config = dict(
    kernel_size=17,
    loss='cross_entropy',
    gradient_noise=0.1,
    steps=11300,
    batch_size=64,
    lr_schedule='wsd',
    decay_fraction=0.2,
)
Rows from block 6 of a small sound classifier, named by matrix and row number. Rows with one number belong to one channel. Each number is 50 + 10 x the weight over its row's rms, rounded and kept within 0 to 99. All counts start at 0. After the name is the row's rms in percent of the matrix's.
After each channel's rows are labels from the 100 clips, of 14976, where the channel reaches its highest value: "loudest band" is the band of the loudest frequency at the time of the peak. Only what is clearly more common there than usual is listed. The data: synthesized solo parts of chorales (CocoChorales).
# convs1: first pointwise conv (model.blocks.6.convs.1.weight, 288x288x1), inputs 96-191
# convs3: second pointwise conv (model.blocks.6.convs.3.weight, 288x288x1, transposed), outputs 96-191

convs1.175 105:47 59 44 66 52 54 61 61 58 52 46 39 38 54 57 60 38 44 47 47 58 45 57 46 53 39 48 52 51 56 41 46 37 53 48 44 51 35 65 54 69 48 39 42 50 54 26 53 37 44 40 53 64 71 51 44 39 52 46 67 53 62 59 37 44 57 47 40 57 44 50 42 40 14 46 55 54 49 49 58 61 48 39 38 43 62 61 48 42 34 37 60 39 43 59 40
convs3.175 101:48 32 48 43 52 61 54 37 55 45 55 39 34 55 42 47 30 47 48 58 64 39 63 51 54 34 57 45 42 60 42 58 51 54 59 47 62 62 62 47 55 46 51 49 60 64 39 41 59 47 51 45 48 65 34 37 49 41 47 62 57 64 59 38 53 32 34 48 46 25 50 36 49 49 55 80 64 52 53 53 47 71 55 54 51 26 55 44 36 41 45 48 64 54 61 59
loudest band: 2000 to 4000 Hz; 1000 to 2000 Hz

convs1.103 107:36 61 50 60 37 61 48 44 50 45 53 54 56 49 52 66 48 59 44 34 44 33 51 42 51 51 49 59 55 49 60 51 40 53 49 39 58 43 64 57 69 48 37 55 55 52 38 56 56 50 44 52 51 32 36 74 44 41 61 46 40 47 36 50 54 63 54 46 56 34 53 61 47 44 41 42 42 49 60 51 56 60 58 55 55 49 37 37 39 37 52 46 52 56 45 36
convs3.103 096:52 48 48 28 51 50 36 60 49 43 64 45 45 45 52 48 59 54 42 51 38 57 55 73 48 40 56 63 60 38 48 49 39 49 33 56 53 39 58 41 57 44 65 36 39 54 39 27 61 46 66 47 50 43 48 60 42 42 41 41 60 29 57 58 52 45 40 47 63 76 66 44 59 23 49 50 52 38 40 58 44 56 35 57 54 41 46 38 38 41 45 56 58 43 52 57
loudest band: 1000 to 2000 Hz

convs1.179 097:54 45 35 53 33 39 48 46 46 61 61 30 59 56 54 51 67 38 60 43 55 27 47 52 61 42 39 54 62 42 55 50 50 44 43 48 52 57 52 39 49 49 49 38 36 48 52 45 33 27 49 50 43 37 59 40 69 42 40 36 60 43 64 41 55 74 50 30 58 44 53 44 20 36 41 50 38 63 30 39 51 36 68 56 53 65 61 46 44 34 49 50 61 50 60 53
convs3.179 098:55 57 62 44 53 36 56 57 58 34 49 48 58 53 53 47 56 39 47 48 69 50 59 66 45 39 44 56 55 57 44 42 37 44 56 40 40 61 27 39 51 60 50 52 54 62 56 31 57 59 61 57 45 38 55 64 66 58 59 46 32 46 42 72 49 58 60 53 51 32 44 36 45 46 52 44 46 58 43 54 46 52 64 36 48 34 60 60 49 55 37 50 48 57 44 60
loudest band: 2000 to 4000 Hz

convs1.258 100:49 39 47 41 47 63 43 54 59 50 49 40 43 69 46 67 38 45 58 49 48 47 46 60 49 50 69 57 41 45 37 67 40 38 51 62 59 45 55 71 29 83 57 56 60 49 43 47 41 52 53 52 48 72 55 43 63 46 59 51 42 43 44 61 47 58 45 41 48 35 44 42 36 42 50 17 66 55 41 71 42 61 49 65 57 51 37 30 62 44 59 40 44 52 56 32
convs3.258 096:47 59 45 31 65 45 49 63 53 31 67 51 24 58 45 41 64 44 51 57 44 45 37 54 54 54 49 53 50 47 54 39 55 34 47 63 56 43 49 51 45 46 44 37 55 45 53 44 63 47 64 59 50 55 63 50 41 45 43 30 47 46 32 42 54 40 50 57 70 49 52 46 39 43 63 36 56 22 65 48 53 36 59 42 44 52 53 65 53 55 26 57 37 51 48 55
loudest band: 2000 to 4000 Hz

convs1.25 107:42 51 67 42 53 34 51 53 58 53 44 59 49 45 45 45 42 61 62 63 54 59 20 39 59 40 49 45 52 65 60 62 49 60 47 57 67 56 39 62 45 55 68 46 34 68 41 48 42 54 48 48 58 58 53 51 68 47 44 37 53 61 55 60 62 78 51 43 47 69 65 45 41 48 43 55 59 40 41 53 40 45 66 49 67 54 49 54 44 58 55 52 41 66 59 41
convs3.25 103:62 68 55 76 36 38 64 49 41 29 61 56 40 37 45 61 36 54 52 40 44 56 40 49 44 51 52 55 49 24 45 51 32 79 57 29 57 57 56 50 44 57 54 62 52 50 33 47 41 43 53 66 60 39 57 60 52 52 49 45 47 62 50 54 42 46 41 45 51 45 64 48 40 50 51 54 65 53 52 61 38 46 40 64 43 38 42 37 55 33 40 57 47 49 46 50
loudest band: 500 to 1000 Hz

convs1.223 098:59 49 47 41 53 61 48 69 55 44 34 31 39 64 60 35 53 40 54 28 52 51 50 53 40 50 62 48 53 39 57 45 46 39 50 42 58 46 56 46 43 52 42 59 71 39 35 51 50 81 52 55 44 54 51 42 65 44 45 50 57 49 47 50 64 58 41 44 62 66 48 52 51 54 45 43 51 64 40 38 28 34 24 38 67 38 60 56 44 46 50 51 41 56 45 55
convs3.223 095:68 51 51 54 54 36 49 53 51 54 47 47 54 41 65 81 51 47 50 43 42 60 40 57 54 52 65 43 42 61 43 53 30 33 44 47 56 45 38 48 60 51 38 36 47 47 58 47 41 51 67 42 47 57 48 51 20 57 52 58 42 41 41 50 60 55 36 41 58 47 43 78 48 59 52 54 53 41 39 47 29 46 37 35 50 41 46 52 45 55 44 51 51 52 40 42
loudest band: 1000 to 2000 Hz

convs1.119 101:57 50 80 27 59 45 56 53 55 37 43 55 45 48 70 52 29 57 53 57 47 50 46 39 54 40 55 62 59 53 54 57 48 51 41 48 40 44 35 62 47 49 53 40 39 59 53 52 47 43 58 34 42 46 43 39 38 46 58 42 50 44 56 49 56 41 57 57 37 54 45 48 71 57 42 53 46 31 47 42 52 58 50 65 50 49 36 55 47 42 51 55 40 43 55 58
convs3.119 103:35 38 55 61 45 67 53 42 39 68 50 60 47 44 56 46 44 60 64 51 66 52 59 49 52 30 45 43 39 46 69 44 71 53 58 68 57 58 51 61 28 56 42 44 61 50 49 51 35 42 66 53 40 51 39 55 53 41 43 50 37 40 46 61 41 34 57 48 43 48 55 52 31 47 42 42 29 34 43 69 39 57 60 40 57 46 73 43 58 38 51 50 68 67 35 58
loudest band: 250 to 500 Hz

convs1.9 093:32 40 31 43 65 38 47 29 48 64 57 57 59 36 50 62 38 34 59 63 57 56 48 46 37 45 46 46 69 59 55 69 36 43 59 60 33 37 34 71 65 62 64 49 44 69 54 39 48 52 50 64 64 45 36 33 46 60 51 52 41 46 50 48 51 52 59 62 48 75 63 65 35 49 47 32 56 55 51 55 63 48 44 37 56 49 38 53 54 53 49 49 53 46 61 43
convs3.9 097:52 61 60 56 55 53 57 56 65 34 48 46 42 46 44 36 45 47 70 61 47 58 33 54 58 45 52 56 68 46 28 56 50 46 63 68 51 42 49 58 47 37 62 60 45 67 59 66 41 56 54 57 62 66 60 55 58 61 23 49 51 39 39 50 51 50 45 32 53 58 49 54 51 54 58 37 30 55 66 50 42 46 43 47 27 60 51 43 52 39 44 27 63 43 43 79
loudest band: 2000 to 4000 Hz; 1000 to 2000 Hz

convs1.207 102:50 43 50 49 41 37 41 68 49 50 31 64 44 53 37 55 51 31 26 60 48 41 49 63 52 52 70 51 49 46 55 54 51 34 56 55 42 49 54 50 51 60 41 47 65 47 55 43 42 41 58 65 47 37 58 51 54 58 66 40 55 53 37 49 56 43 65 50 43 42 53 55 54 65 51 55 49 46 33 45 61 61 45 45 59 58 68 49 42 38 49 43 49 73 57 59
convs3.207 099:54 49 57 55 60 34 64 64 45 59 44 52 41 45 50 51 59 36 35 49 57 45 68 68 49 61 44 35 49 58 58 46 49 48 39 30 48 47 53 70 52 47 50 30 55 46 33 40 42 53 41 44 41 33 42 58 63 56 33 47 51 25 47 42 63 41 50 51 55 39 43 64 31 63 39 45 47 48 56 53 59 49 33 55 31 34 57 45 38 50 51 54 54 56 67 53
loudest band: 2000 to 4000 Hz

convs1.55 102:58 45 34 42 33 50 48 73 51 62 38 48 34 47 59 59 50 48 49 51 61 67 49 36 39 38 60 47 54 51 57 36 50 64 46 44 39 39 47 38 61 36 56 50 48 50 60 65 35 67 59 37 51 51 51 55 26 50 53 53 37 41 44 61 57 35 55 40 68 57 45 47 57 33 53 27 33 50 41 45 42 45 46 54 58 43 52 48 54 58 60 55 39 57 27 60
convs3.55 090:53 45 61 66 51 55 48 48 44 64 44 57 31 51 62 38 50 44 51 57 67 60 43 44 49 48 63 45 58 48 63 49 53 44 48 71 57 40 33 45 57 47 28 56 41 41 37 51 56 34 70 59 27 56 50 39 67 47 58 38 61 41 63 44 61 55 55 54 51 69 63 50 45 41 53 45 58 37 46 41 52 57 27 41 50 52 54 26 47 37 29 51 44 48 43 39
loudest band: 250 to 500 Hz

convs1.46 103:41 51 53 50 58 70 54 44 49 49 58 50 40 50 42 49 45 40 49 33 54 40 38 52 53 62 55 52 59 50 36 64 71 54 33 57 36 48 47 33 48 33 53 38 47 54 63 50 50 52 39 84 39 47 54 44 42 49 55 63 41 54 45 48 46 49 41 50 41 69 55 45 62 52 45 41 36 55 31 38 57 51 52 63 53 39 51 59 54 56 59 52 39 59 44 54
convs3.46 105:54 55 45 57 44 48 42 41 51 47 60 40 52 38 31 51 39 51 56 52 37 74 28 63 52 47 70 54 41 51 55 53 41 46 43 58 42 43 41 57 36 58 38 63 49 54 52 49 46 47 38 39 53 43 47 35 57 50 46 54 54 58 54 53 43 48 38 36 48 40 49 42 46 57 48 48 30 35 43 56 20 48 52 42 53 36 50 50 57 54 37 42 38 56 50 28
loudest band: 500 to 1000 Hz

convs1.89 099:25 41 41 65 54 54 60 41 59 78 53 59 62 68 53 76 50 45 43 43 59 50 41 65 56 44 62 51 54 42 40 49 51 47 45 39 57 54 70 61 42 42 56 55 57 61 54 36 49 73 66 54 55 58 56 55 29 50 54 55 48 39 54 52 42 50 49 50 66 27 52 43 51 31 48 31 50 47 45 28 67 49 51 53 47 59 71 52 55 51 40 44 36 46 63 34
convs3.89 098:32 64 67 49 70 40 48 66 45 44 49 31 54 65 59 58 51 57 46 37 62 30 48 33 46 39 45 48 52 37 54 43 70 36 58 54 49 61 49 41 36 38 41 49 41 53 56 41 66 59 50 38 64 56 64 69 38 58 55 52 44 56 44 64 73 51 39 55 42 55 55 59 51 32 64 42 54 54 71 48 58 65 54 44 54 46 46 45 72 42 55 54 70 57 51 79
loudest band: 2000 to 4000 Hz