config.toml
input = "log_mel"
arch = "quartznet"
gradient_noise = 0.1
lr_schedule = "wsd"
Rows from block 2 of a small sound classifier, named by matrix and row number. Rows with one number belong to one channel. Each number is 500 + 50 x the weight over its row's rms, rounded and kept within 0 to 999. All counts start at 0. Numbers have three digits each.
After each channel's rows are labels from the 100 clips, of 14976, where the channel reaches its highest value: "strongest on" is what is common among them. Only what is clearly more common there than usual is listed. The data: synthesized solo parts of chorales (CocoChorales). In brackets: how many of the 100.
# convs1: first pointwise conv (model.blocks.2.convs.1.weight, 288x192x1), inputs 0-63
# convs3: second pointwise conv (model.blocks.2.convs.3.weight, 288x288x1, transposed), outputs 0-57

convs1.274:524467496510456446488497495610621540456555446524520506501541529463547542505477418576546524489549449493537546513475412518460540514455537500526491506436528560485600523521465525441441427455465502
convs3.274:440503460552551528511475423496446545520501418422437444515447527447436549478504447568469491538555509478625508544528426500479536524473538550486498472532443497479498536425588478
strongest on: note B4 (61); violin (48); viola (47); note A#4 (39)

convs1.19:483527455594504493403437535524556438396496572501608492531545479597646425488436564418469495469457468459611451444375580542502496497497423424536485531523518545474430460575494469466481487459484491
convs3.19:524500485401463498497501480462455453559542530490481547539524576523434577519433502501491473532494481511544431531479513508458452525454526476578462520509494515490462470498522492
strongest on: trumpet (57); oboe (39); note C#5 (36); note C5 (28)

convs1.203:585453534578548492548538476449487484457530458473492482509461464456594628452444450455488573480428554507426500581570454425520576467474565513457547541612425505448498529593521546455412573438472500
convs3.203:542421556443463524504530451458557528545489516465460558575363552452429537511558564533563466466589562416532548477499562408465584509491580471526509414463462516472443447436503533
strongest on: viola (95); note D#4 (82); note F4 (58)

convs1.136:486458532427494510358476430501361502541565613437538550563553501492497475449517574499470518478494514523489455518413576538460475493550517480499550430485515585441490534416525465443507437434460532
convs3.136:453570529581541399441520531440461472522492445484537547508471519508439508462540426527501445524463485558431452469475430565515543459491485498558504411534426508519574443485576441
strongest on: oboe (62); note C5 (60); note A#4 (29); note C#5 (26)

convs1.117:570473477427534486415537473474478544507506447499480510568533527510520533514402497522510468584442521533480488583491516531485553551476583513437550553521575424528467481560444447535415432604468457
convs3.117:488487468450500586553439494534568436563553604487540556403518513471571420473484568493470558597560403431571453504541465473488491524512560493388485487420490477445438519534480489
strongest on: trombone (47); note F#4 (29)

convs1.252:456514511573506500484504463423578517571492571498543518441445577458479546534568593471471443482439487502551534487471445499403412542464465601437500441480490499453477546529511463498527527470495531
convs3.252:564608463528423455483536482511481491515486440456426528514603525423525539420505414484495570540487434503471482601515573493442480491572471497445477516533470562567521523486438473
strongest on: trombone (92); note G4 (91); note F4 (35); note A4 (34)

convs1.158:455399479591515544603509489541581457585463489569436508465455500441539426494489494464523390527459399446538449527469487596547448566473502523408466552414647515521535402496453509428547486533545444
convs3.158:486604503478476426535508500427526570550516477572494509460422555467484477451475482497534526557450497486558442485504463421539487543420499508621566508521578528448520500567541457
strongest on: note B4 (42); note C5 (38); viola (36); oboe (29)

convs1.194:464553534546469537500608532488613467443469421469557490409626552510490476527381475471443484542448557483605391514531532530540515390480461516485466502559588537386449525570493382485436560408566551
convs3.194:522435520461505509493566476502487485467453478558508501585497496461478564505441484458491523591518474445551539491455437427538488473499493473528431565563440458496525546513498566
strongest on: bassoon (69); note C4 (69); clarinet (27)

convs1.80:586514510485522510420556542532546490436462364500496411477427519538519449455517439587504576441473447518560519443529507433403584450443445451593563564608538537541524511501601546564560416560504514
convs3.80:441536579463536459534522505458474543466643426522535502493418523509539452465468489493499468523530433460490582482457596568599502553494558480454472471426499456511380483571448452
strongest on: horn (100); note A#4 (56); note A4 (52); note B4 (42)

convs1.33:516431522464581481461479502579495588491563555540490567428588447481530526473485450479537472492530475553504506502430526484532409443408470521558533584438466531517499523499512491499477505561568513
convs3.33:566544428569491503483472506459525396585509528534481429508505435443453579493502566475538530503472584493509421500396453519403495528479502453500450497422436480425509519451473490
strongest on: note B4 (93); oboe (78); note A4 (33); note C5 (28)

convs1.95:514546488548436489556422467386444560523444564422423473474550555535569386456453453478460414498565528563521553518515474439574510524439490536519455513569411493485438490449562550497514515483461521
convs3.95:490567569430506504494414400577506494410459495392515486575454491477469582476386493452559519523485462517449488516480593520544501433675461454407450511513481536501441499470551471
strongest on: flute (46); violin (39); note E5 (38); note D#5 (28)

convs1.286:582462521566519508411479376589499521492587553587470510476469435469416509538425525517484405491553518500492427507407481550497506572382514469559522533484497483541444437553500582529477538501555512
convs3.286:483461518512530557542591547561592460520526435442445556394519538551491478514548449504476423566514475351585505472557553511583463531472489493493581469482549457450502497473453566
strongest on: violin (63); note D5 (55); oboe (37); note G5 (31)

convs1.263:373546476479488423386478523479486596461415525522491541472445566543500537521464516538466514525466478541434506509432529451474457567440459501460536477443514466562532464409494489563516462579593438
convs3.263:530424536480502386521524513470398472511574433530458414503439535498487445555534488419464449521574349546510460576473487570493430624544513409450515522453529532478476535472533586
strongest on: horn (60); note C5 (54); note D5 (32)

convs1.133:451468589441570493503541609469414498584527591460489432529455527506502591416477486480566516494457537470485387492483405589432587468529481411504518505513441489500496475573372521450454545497488457
convs3.133:468582454521658526586456446500499473545527498593432550468468487505506566500562461512482482555463495452511554399505517527423493494466427462499493492594543546529536448571513543
strongest on: viola (87); note F#4 (37); note D#4 (27); note E4 (26)

convs1.204:485515456510475604410521433475483480462542542432480557521573494505545398470566497564536429467466523504487415520481517445500525601505498464500495499573573436493435552577473511549533474510580407
convs3.204:569529505457419498485393587542504534518507413534513511541554533517461569615439486564531483499542524517509425527550533545589489422445505524478369462477648599582542440427444546
strongest on: trumpet (60); note C#5 (37); note G5 (30); note D#5 (27)

convs1.69:431558475459594580400457537444443560416497559439501502444478473423473361458474482541484467430468449480545486517470630504543550453500479497502533565484504447544559487559451397531532473519594455
convs3.69:457481455537541398437520446592556524498596493602497498558470472470458587447500480554445554513554453452550462615479462443667483460525530542477523436563520435454604551518460539
strongest on: trumpet (63); note C#5 (35); oboe (34); note G5 (32)

convs1.190:477385517512422495455553497445555442512465490471440343455539444398407507519573644477507581561455563493450527503571477456408467443481445505532524493519519534500530521477443545571515393518460411
convs3.190:545408470485498516506448601556516455525553569520438512529582453550473478498485512516513520463442512592450484447483586468430379463484541613442501516469527428557509480445449468
strongest on: horn (79); note A4 (76); note B4 (42)

convs1.234:503401459489539437436529480552476471528453550478462559583528503535509598505553506589506567586542523417491590469493426443492552535527438445572472433491515475514435494552472547539497557615459484
convs3.234:509580470540491554458445560501476578576496493626367375528525473413437500595554388442475540534515483486524467577569535472587503481377494556478503522429582529478596507463402488
strongest on: bassoon (93); note E3 (52); note A3 (40); note D3 (36)

convs1.184:469460564477447495401468541482520445385581515523524455450567516552499539515427434481437551510487529512569472480501535542491440554584549567527518546520580551518466517490417475473408493440534462
convs3.184:515524554460414500470520565498513458485512514457519509501447438487575619518429434485475457589486460489404500489540422511441554478435479504441440514500519543538507561434468556
strongest on: note G#4 (52); oboe (47); viola (38)

convs1.285:404396423475456489444546483555449468528506439449522545545523486553570497518485506477430452444511441526500512500488383470547461470567460537584498500557468541530508489490519547590530418470514443
convs3.285:505472482557551517508488511446607562493494497527508477483477451510484551552422412507471321531469502460520505567448473471554454379426494509539573531501494533511425427536553562
strongest on: tuba (72); note D3 (57); note A3 (30)

convs1.5:459500504500493525446598533480434441517522522458523492507537450497512485481469462497510374509510549518483512443483509448496499551469495363427429536486557534519526555465551593580567556483509489
convs3.5:474415471479526516549409521498420531496538431494497538471443508570360563434538481530457537653502539494541571437566531472576553497399504477477548601504557522419561481413497486
strongest on: tuba (71); note A#2 (38); note A#3 (27)

convs1.28:525447417507508570462476462568496430536574511461473540471440657464508505570634508494541519575477519579507462501493509509514462508387504455526609549538583428538502494460498512467431571549460593
convs3.28:441529509584517477591477493559463533565510501481465516568520470443458560395582457460498491498524412491469488572566570498533532452476471563491442423486559493548493467504540411
strongest on: note D5 (92); violin (89); note C5 (26)

convs1.221:470545467368486477465539565527425495534459464421379591528429476521501526357584593482485476522437479505561431525538512533524487565491489489563461468516385498424451567550494456486488512431530465
convs3.221:467473484440533460549543456491508471522511561527470510503504495559503547480419464592510517487564533499529502401567489509476577523586420590480481514493487508529563483505533478
strongest on: note E4 (67); horn (62); note D4 (34)

convs1.22:519537498522522474484514483529691521405441425570568411430501509380538535518433536437510439549505604514540434486429492462503438434540429456486437558533485526455479528526576518498587456563509422
convs3.22:453435470431554545569489519468406453541509501491389514524365465491581529511487487454512484394452495502539583548427487576468457479497512436523530484478507496462509586517485537
strongest on: note C4 (69); bassoon (63)

convs1.60:468486445467501469445545435408442420593514509553510430497518570574402553416574486479551471509505504500536597541575564448533402437471473497550462506498446648479520489567488479584440602562556544
convs3.60:524553493512466560489575475422440532401512560445489507403533435466529474416520549516518459497510601388513506430465502487485484506494513453504413511522475605519563444539423507
strongest on: trumpet (79); note F5 (42); note G5 (41); note C#5 (29)

convs1.232:472357495475535518508500512579437534439613598468532471514494548493570507471520482525489539463492529419510531460576497493480503522484438557595600449455449475450500493456582509511524520588516471
convs3.232:460520512473612470499523540520551535345410467497541511471508458464520501515500479563539528468543487509641459533401514497520485543479522583498565514489508527568515476520571495
strongest on: oboe (95); note D5 (61); note B4 (44); note C5 (36)

convs1.64:468510429539489510378517592493416494445553503457403482421493644496523456582675420509510507610464508502453473551519551528499395492536496480485542565456450516506528534517470455484537544539535522
convs3.64:503416483494568452494562587489594505535457571476477502541514498553527444537551454497548526517494503467523396549424509509521551486471461526458532477550485462549513522524474535
strongest on: note C#5 (29); note C5 (28); oboe (26); trumpet (26)

convs1.41:429496566515544562509552599478455452587620539501529581458554580424483559586494467511510410496510478486464467568609565505568535562459544500435561515463545465460418433519514528510534514520509513
convs3.41:556580462418553455530558538501401513558448539500404510469512541515485514473524581580560573537485448480593440512479566498466461538425467574496577484515535611519506536508509520
strongest on: trumpet (100); note G5 (81); note F5 (65); note E5 (31)

convs1.267:567488576580437434426473474525479485524514517520432462507509463553438590512438453479416511489491596507542511604438472497537545524488580510484552497498558539551536571452459468445530549505561554
convs3.267:478531446550554479484498635445403550512512540484464561519529579499438536490574560468529493469464472407487507568540567457485493529492545504461524471496512505517494495485447526
strongest on: cello (60); note G3 (39); note F3 (32); oboe (27)

convs1.38:536578496526516443446464494584472591527464521540487524554546522553439529488625540476493506524498406472505456545502529498478459437480518481458560455483528569550541459521604504551524532466563603
convs3.38:470538456561544508431528522489538534418612511455508503484492542537488526520512413394501432505466516511469496546512508533541498423548550535452427451529418532516470493531511501
strongest on: oboe (49); clarinet (44); note C5 (42)

convs1.20:473479472436496486396542572451491490553489547530510496449514412455505438442459517476423537477516560480406437492524542461430615443460468513585492510491570552514484499480453446585489513486457613
convs3.20:534499538526442469483498507478553568569497512500495510531472464433507461494468568427490528611521559463507531438491550602594400530501547499501583608507495470488546424536440610
strongest on: trumpet (55); oboe (44); note C5 (36); note C#5 (31)

convs1.36:518455523469501475644506500527473454479583497478446466482515461533481528495470498435403435438500571528506491573587547457489562541472461532463587383439513485449552541567543466604501435436567536
convs3.36:498539477544563526481530511533501580447487473539554543575503613502483565430514524532587493538427587597553564475465504511533443454482506495522538568476561538487540480371489575
strongest on: oboe (60); note G5 (44); note D5 (37); violin (36)

convs1.53:479509566562456486476493467424539526527573427595514486487423491547494467424507612549531443524490462514527448494456557560518450524537499461513525508467526538483437570414446456497520452603534483
convs3.53:419450548509486426447482430517438561538540477531463569400521519511540545518472489590498498458517544513480521527442473525519557557474526520500449529525452533527428544532474498
strongest on: note G#4 (60); horn (58); note A#4 (35); note G4 (26)

convs1.58:465372518536441486549541474516523412562482515410472541439411531458494530621493494480530563427463420465519524502494444548500471431558499454503472445553534527507547518589564485507523527412444447
convs3.58:480460598444490566510426445601454442491580545485496468408443600531530476388521473436426512535516567454502424490419528430529486543535571512413544430564430534418572500519523460
strongest on: tuba (68); note A#2 (40); note A#3 (28)

convs1.249:491485448500556560528489356514447383415504487458488547535512506526502452461478467469463505498555460480491516518496378443477511519462618446420455486516447570473521543486389502477473452499453620
convs3.249:513457450505537562538487540546500549465513465500441598489512591486499512489536503477477516475542506438492500447438452544509409521531585502504516491476532523507511478529543551
strongest on: flute (52); note F5 (40); tuba (36); note A#2 (27)

convs1.241:490498478548580496517549596522447491344475548464543578503525580477536494527485431548498474453606468618508493547452510502618478486568527478546528481549535622457534512482508604460449553540499522
convs3.241:460454387451529541474577442495597503519483596485512606445539511449603528502541504454464475465540421512407585513459475513435422499510530384461494479458517477385436510502546487
strongest on: violin (95); note F5 (38); note G5 (31); note E5 (28)

convs1.219:444531418481431401621510571537452616478538543514460490495490490527535504358509481441494561432474458374453504619481443570476472519520539474507580587492499464451550488586478401538529529490433469
convs3.219:490480443481474445475546499553432501487455494460492480492498552482527559495465388490473492498528479492449477467479506457523378487538549484522466508492498548465541497458373502
strongest on: viola (36); note B4 (35); tuba (32)

convs1.103:539473452460532504462504559468507521537478483387489500560489523481459539516508595514394494505419555468511441480542583512539532531506505574481404539572427466409548477444528501456525521473505642
convs3.103:540471601539551412530565517401530470500539472501508661438515510430473522492535396382485643560502589446500483501534535500467514486556517498454495509414424436492457470615457572
strongest on: trumpet (59); oboe (34); note C#5 (32); note G5 (25)

convs1.31:527604507434442378472597470471544412563409418516496500493486518540564409495496471582432508560509568448462531506496507480463483410473606505458555501454522561537629488458448581455487494597405477
convs3.31:470450482489487569493497458554518462551531454523481522434486488376422504467517456521440485492528559507553585367564463473497419445495478452582426458661599560435535535483487540
strongest on: horn (98); note A#4 (58); note C5 (34); note A4 (31)

convs1.153:489624495492465502466486517532515417528395394548532461541530497571512612400543588472502566529508491430475506465480542490546474450459516649456487472467501480524488507521464507498502513468446471
convs3.153:492575529451496334584553555589463510510447614511466436442576535500565545544413549475494504494524414509510473552480530593520471541495483512403528569392497523513435583515550483
strongest on: note E4 (52); trumpet (45); trombone (34); note D5 (34)

convs1.84:649631445456504484464461493419531380508439434599474497459497557515482466509401501421420499498520507478516465467527504457513519543468481466506503487437510609570516501521478546482482513530529456
convs3.84:477513524472460410494538535530518554542425505527493476540522539452496456457561483418529548483585481504503441466561484392493464541461544471447437503446564495440455480423492470
strongest on: horn (100); note E4 (42); note F4 (31)

convs1.167:489551450424466525543442598520508485516450510480471509636506510478486459467500494601565569543571567382527468510476546503445487565485464488488508495540464523528572427524509575540557519512466532
convs3.167:409532527485587477522467501533501511509556612505562363583435391520495513508477494455432464564542446482443513493455528520602553491424479472510572522477509523525532467498509545
strongest on: tuba (54); note A#2 (39); violin (35)

convs1.284:463301519507535443496542519597436584436673597503495509473449500514515498438498491436498481516462512527509495443476499505450488412520511562538568411534493527510412481505502497504431477531401488
convs3.284:542546482500392559505522509500442483625549483507467459544592577555468527520494496461476511518459517494479484460546464537554564450624479455484417453514482471438501526504422503
strongest on: oboe (100); note D5 (66); note B4 (42); note C5 (38)

convs1.88:460522536505552531543433555567438385497454432569556541531462495602591495505521492550479459477470423474508539563510400546500508507507456577509504477595522486563462576467524449521481531523450504
convs3.88:497463591502532453571442525517444516463514585514458474435471503443592475520536487494454620443525477473548500491511560556410583538515465484472539476476636478446611431557535451
strongest on: bassoon (82); note C#4 (78); note C4 (42); note G#3 (29)

convs1.238:604532514502519488484466537637604502583448413489520503470514450512529524545537428542539460521488458526487433446455551529501555464511506470483421467389509537462463546429416403497487458460520465
convs3.238:569533456476447560477508506565525464492455489519575510600472512557433487511557456517504546492522550448547445444598497517456551527421466501485453451591535520497444493488497472
strongest on: note A4 (57); horn (54); note B4 (27)

convs1.81:552470503535484541463548487564395502410494482494522400519492522511526602522559557496448421502487480541493434471505511477399392491519495523492621412546553568543500529434522479479500429513533461
convs3.81:549494512461380475488464539500481493504449499473475467597577450484518575453524563503505519561508540479535462533500557590533537461575566463494496466549477471433567591532543531
strongest on: violin (34)

convs1.172:402540571485632482473465460632537593550464507461469546405504519525489475560417556493475533545496413476463592418496574466437548470464584492407531506509497520485527509555526500490459525492418595
convs3.172:563469498415555445588480512491432443502515417533439500495491450610509598556511429431473490537502514581495468576543533604494573607470514396500515477533408573495445607454470571
strongest on: clarinet (59); note C5 (42); oboe (40); note D5 (30)

convs1.174:492522481545470505573522514542580467553469464532514539587487539468480564469554505579489560467397491471438465411540485401552489469475544467483447439471443484407471493426445489559518537398574484
convs3.174:565461566548593448504499524501484598600535563460488495479482514549460480498444533513418532577498455547515506627493486550562425542539538431480520440535624546393453478528483501
strongest on: note C4 (64); bassoon (57)

convs1.255:518535456602572510552489462508520518514513477495513586588510432468456383582430492511513512505445424490549497404484470502427452501488425584478503490513435477546511493543427476510552545447485468
convs3.255:438430399539517433550433478451535433469479574485528534419511498448541521535524476503465709577496501561428551521413443475466406487469460489502478467473487515527475492413598525
strongest on: cello (63); note G3 (41); note F3 (29)

convs1.120:424494454521499604609550403526535578590474521563469526430475457495493482415585385463508469442466476461461501514468495514408481484521560492449530529500565503513490423505425521402446483534560480
convs3.120:415419468490499516513531674477454580478491454435482513514559481488488497443518554551408553533450501459578535445579525507439515481447470590401471446446531462523531483511568408
strongest on: viola (93); note F4 (56); note D#4 (30); note E4 (29)

convs1.34:603530486494489505447480473494503448487525549475531539585486470446516465460491504469463540558564500467555523505503555579515393600464439517543492505522491576471470528496469582465496557554485522
convs3.34:477580620466481470451548589549396381522600467589487582546496623375571493499428471490476442438481451552458500495571503371505527477514510531519562421506413506524497579483445464
strongest on: cello (100); note A3 (45); note F3 (41); note G3 (34)

convs1.191:539387503466506478494486488441506473540497532544470479523488618498541563484486469531517520567477415477459502490607445382400466503395555433544457495414540539490497488619537559440440594528589497
convs3.191:400495508502488498450510464435517480470368449522492552526497587454489508525560456478613473481503451452512471533494512448547448497487470486463537532589537429530488554487494513
strongest on: clarinet (88); note F4 (44); note F#4 (39)

convs1.122:558491525418550512507556568544548538384552441470470486477546533499474480491477461542396613465481513579463506545529529503569551460552426560443450485449480509475596444565559509388481487540530534
convs3.122:489459590438449547450460475406468454479463520567458466487455518544495514486498472541478495510541512496497488587481466452598470523492443439552443511581580541447561565415477472
strongest on: violin (44); tuba (41); note G5 (39)

convs1.168:462508455496446529438581532501457530456524574476534521624509501427450527538566476511507501467538464534424567521551526473427415492485431420479542497532550502442549473518527450451445514478482478
convs3.168:494500427468539508513587545459435481460562482536513541597564534589609492485522538386536496479598641524494523447538536464553501510461498551481422463406496511484472469515474440
strongest on: clarinet (62)

convs1.101:401398504500607491464468503475414501439568528505503492484560511499467461560452535500508581574437496455478508534488517496528487555461502415386554472458416489503463521558460534451525498498523514
convs3.101:539511487424414550499473532465457509516514509544507501521504396472447438505526428506507499407529430497435508503594441377415535563523515507503398460535497515469494583492409463
strongest on: clarinet (28); note A4 (27)

convs1.242:509601538470465472436449471504575536491458428589529496498549432537475472455503476457601509589457465494600545549500504511497413422477548485475598411465525485456512509521492470524526547506473531
convs3.242:401511423444516529497495519451384491511503438522508466494508477502557536452438517461442602514485421530436489570545534444443532524449449504521494478506548501359416502499476474
strongest on: horn (100); note A#4 (71); note C5 (51); note D5 (30)

convs1.116:551569526559554534561433538498445454463477561405447518453547526487552459492517466440464464471484504461495498542539452514517448650555617512584441395499478522505514491524490453566516407475409447
convs3.116:536426463467512527504540615539589597504379542568540548446493522512478521519449491534520492516462440463448608466549480461405460506557526521564513496447558438478436530420586496
strongest on: violin (100); note G5 (75); note G#5 (36); note F5 (35)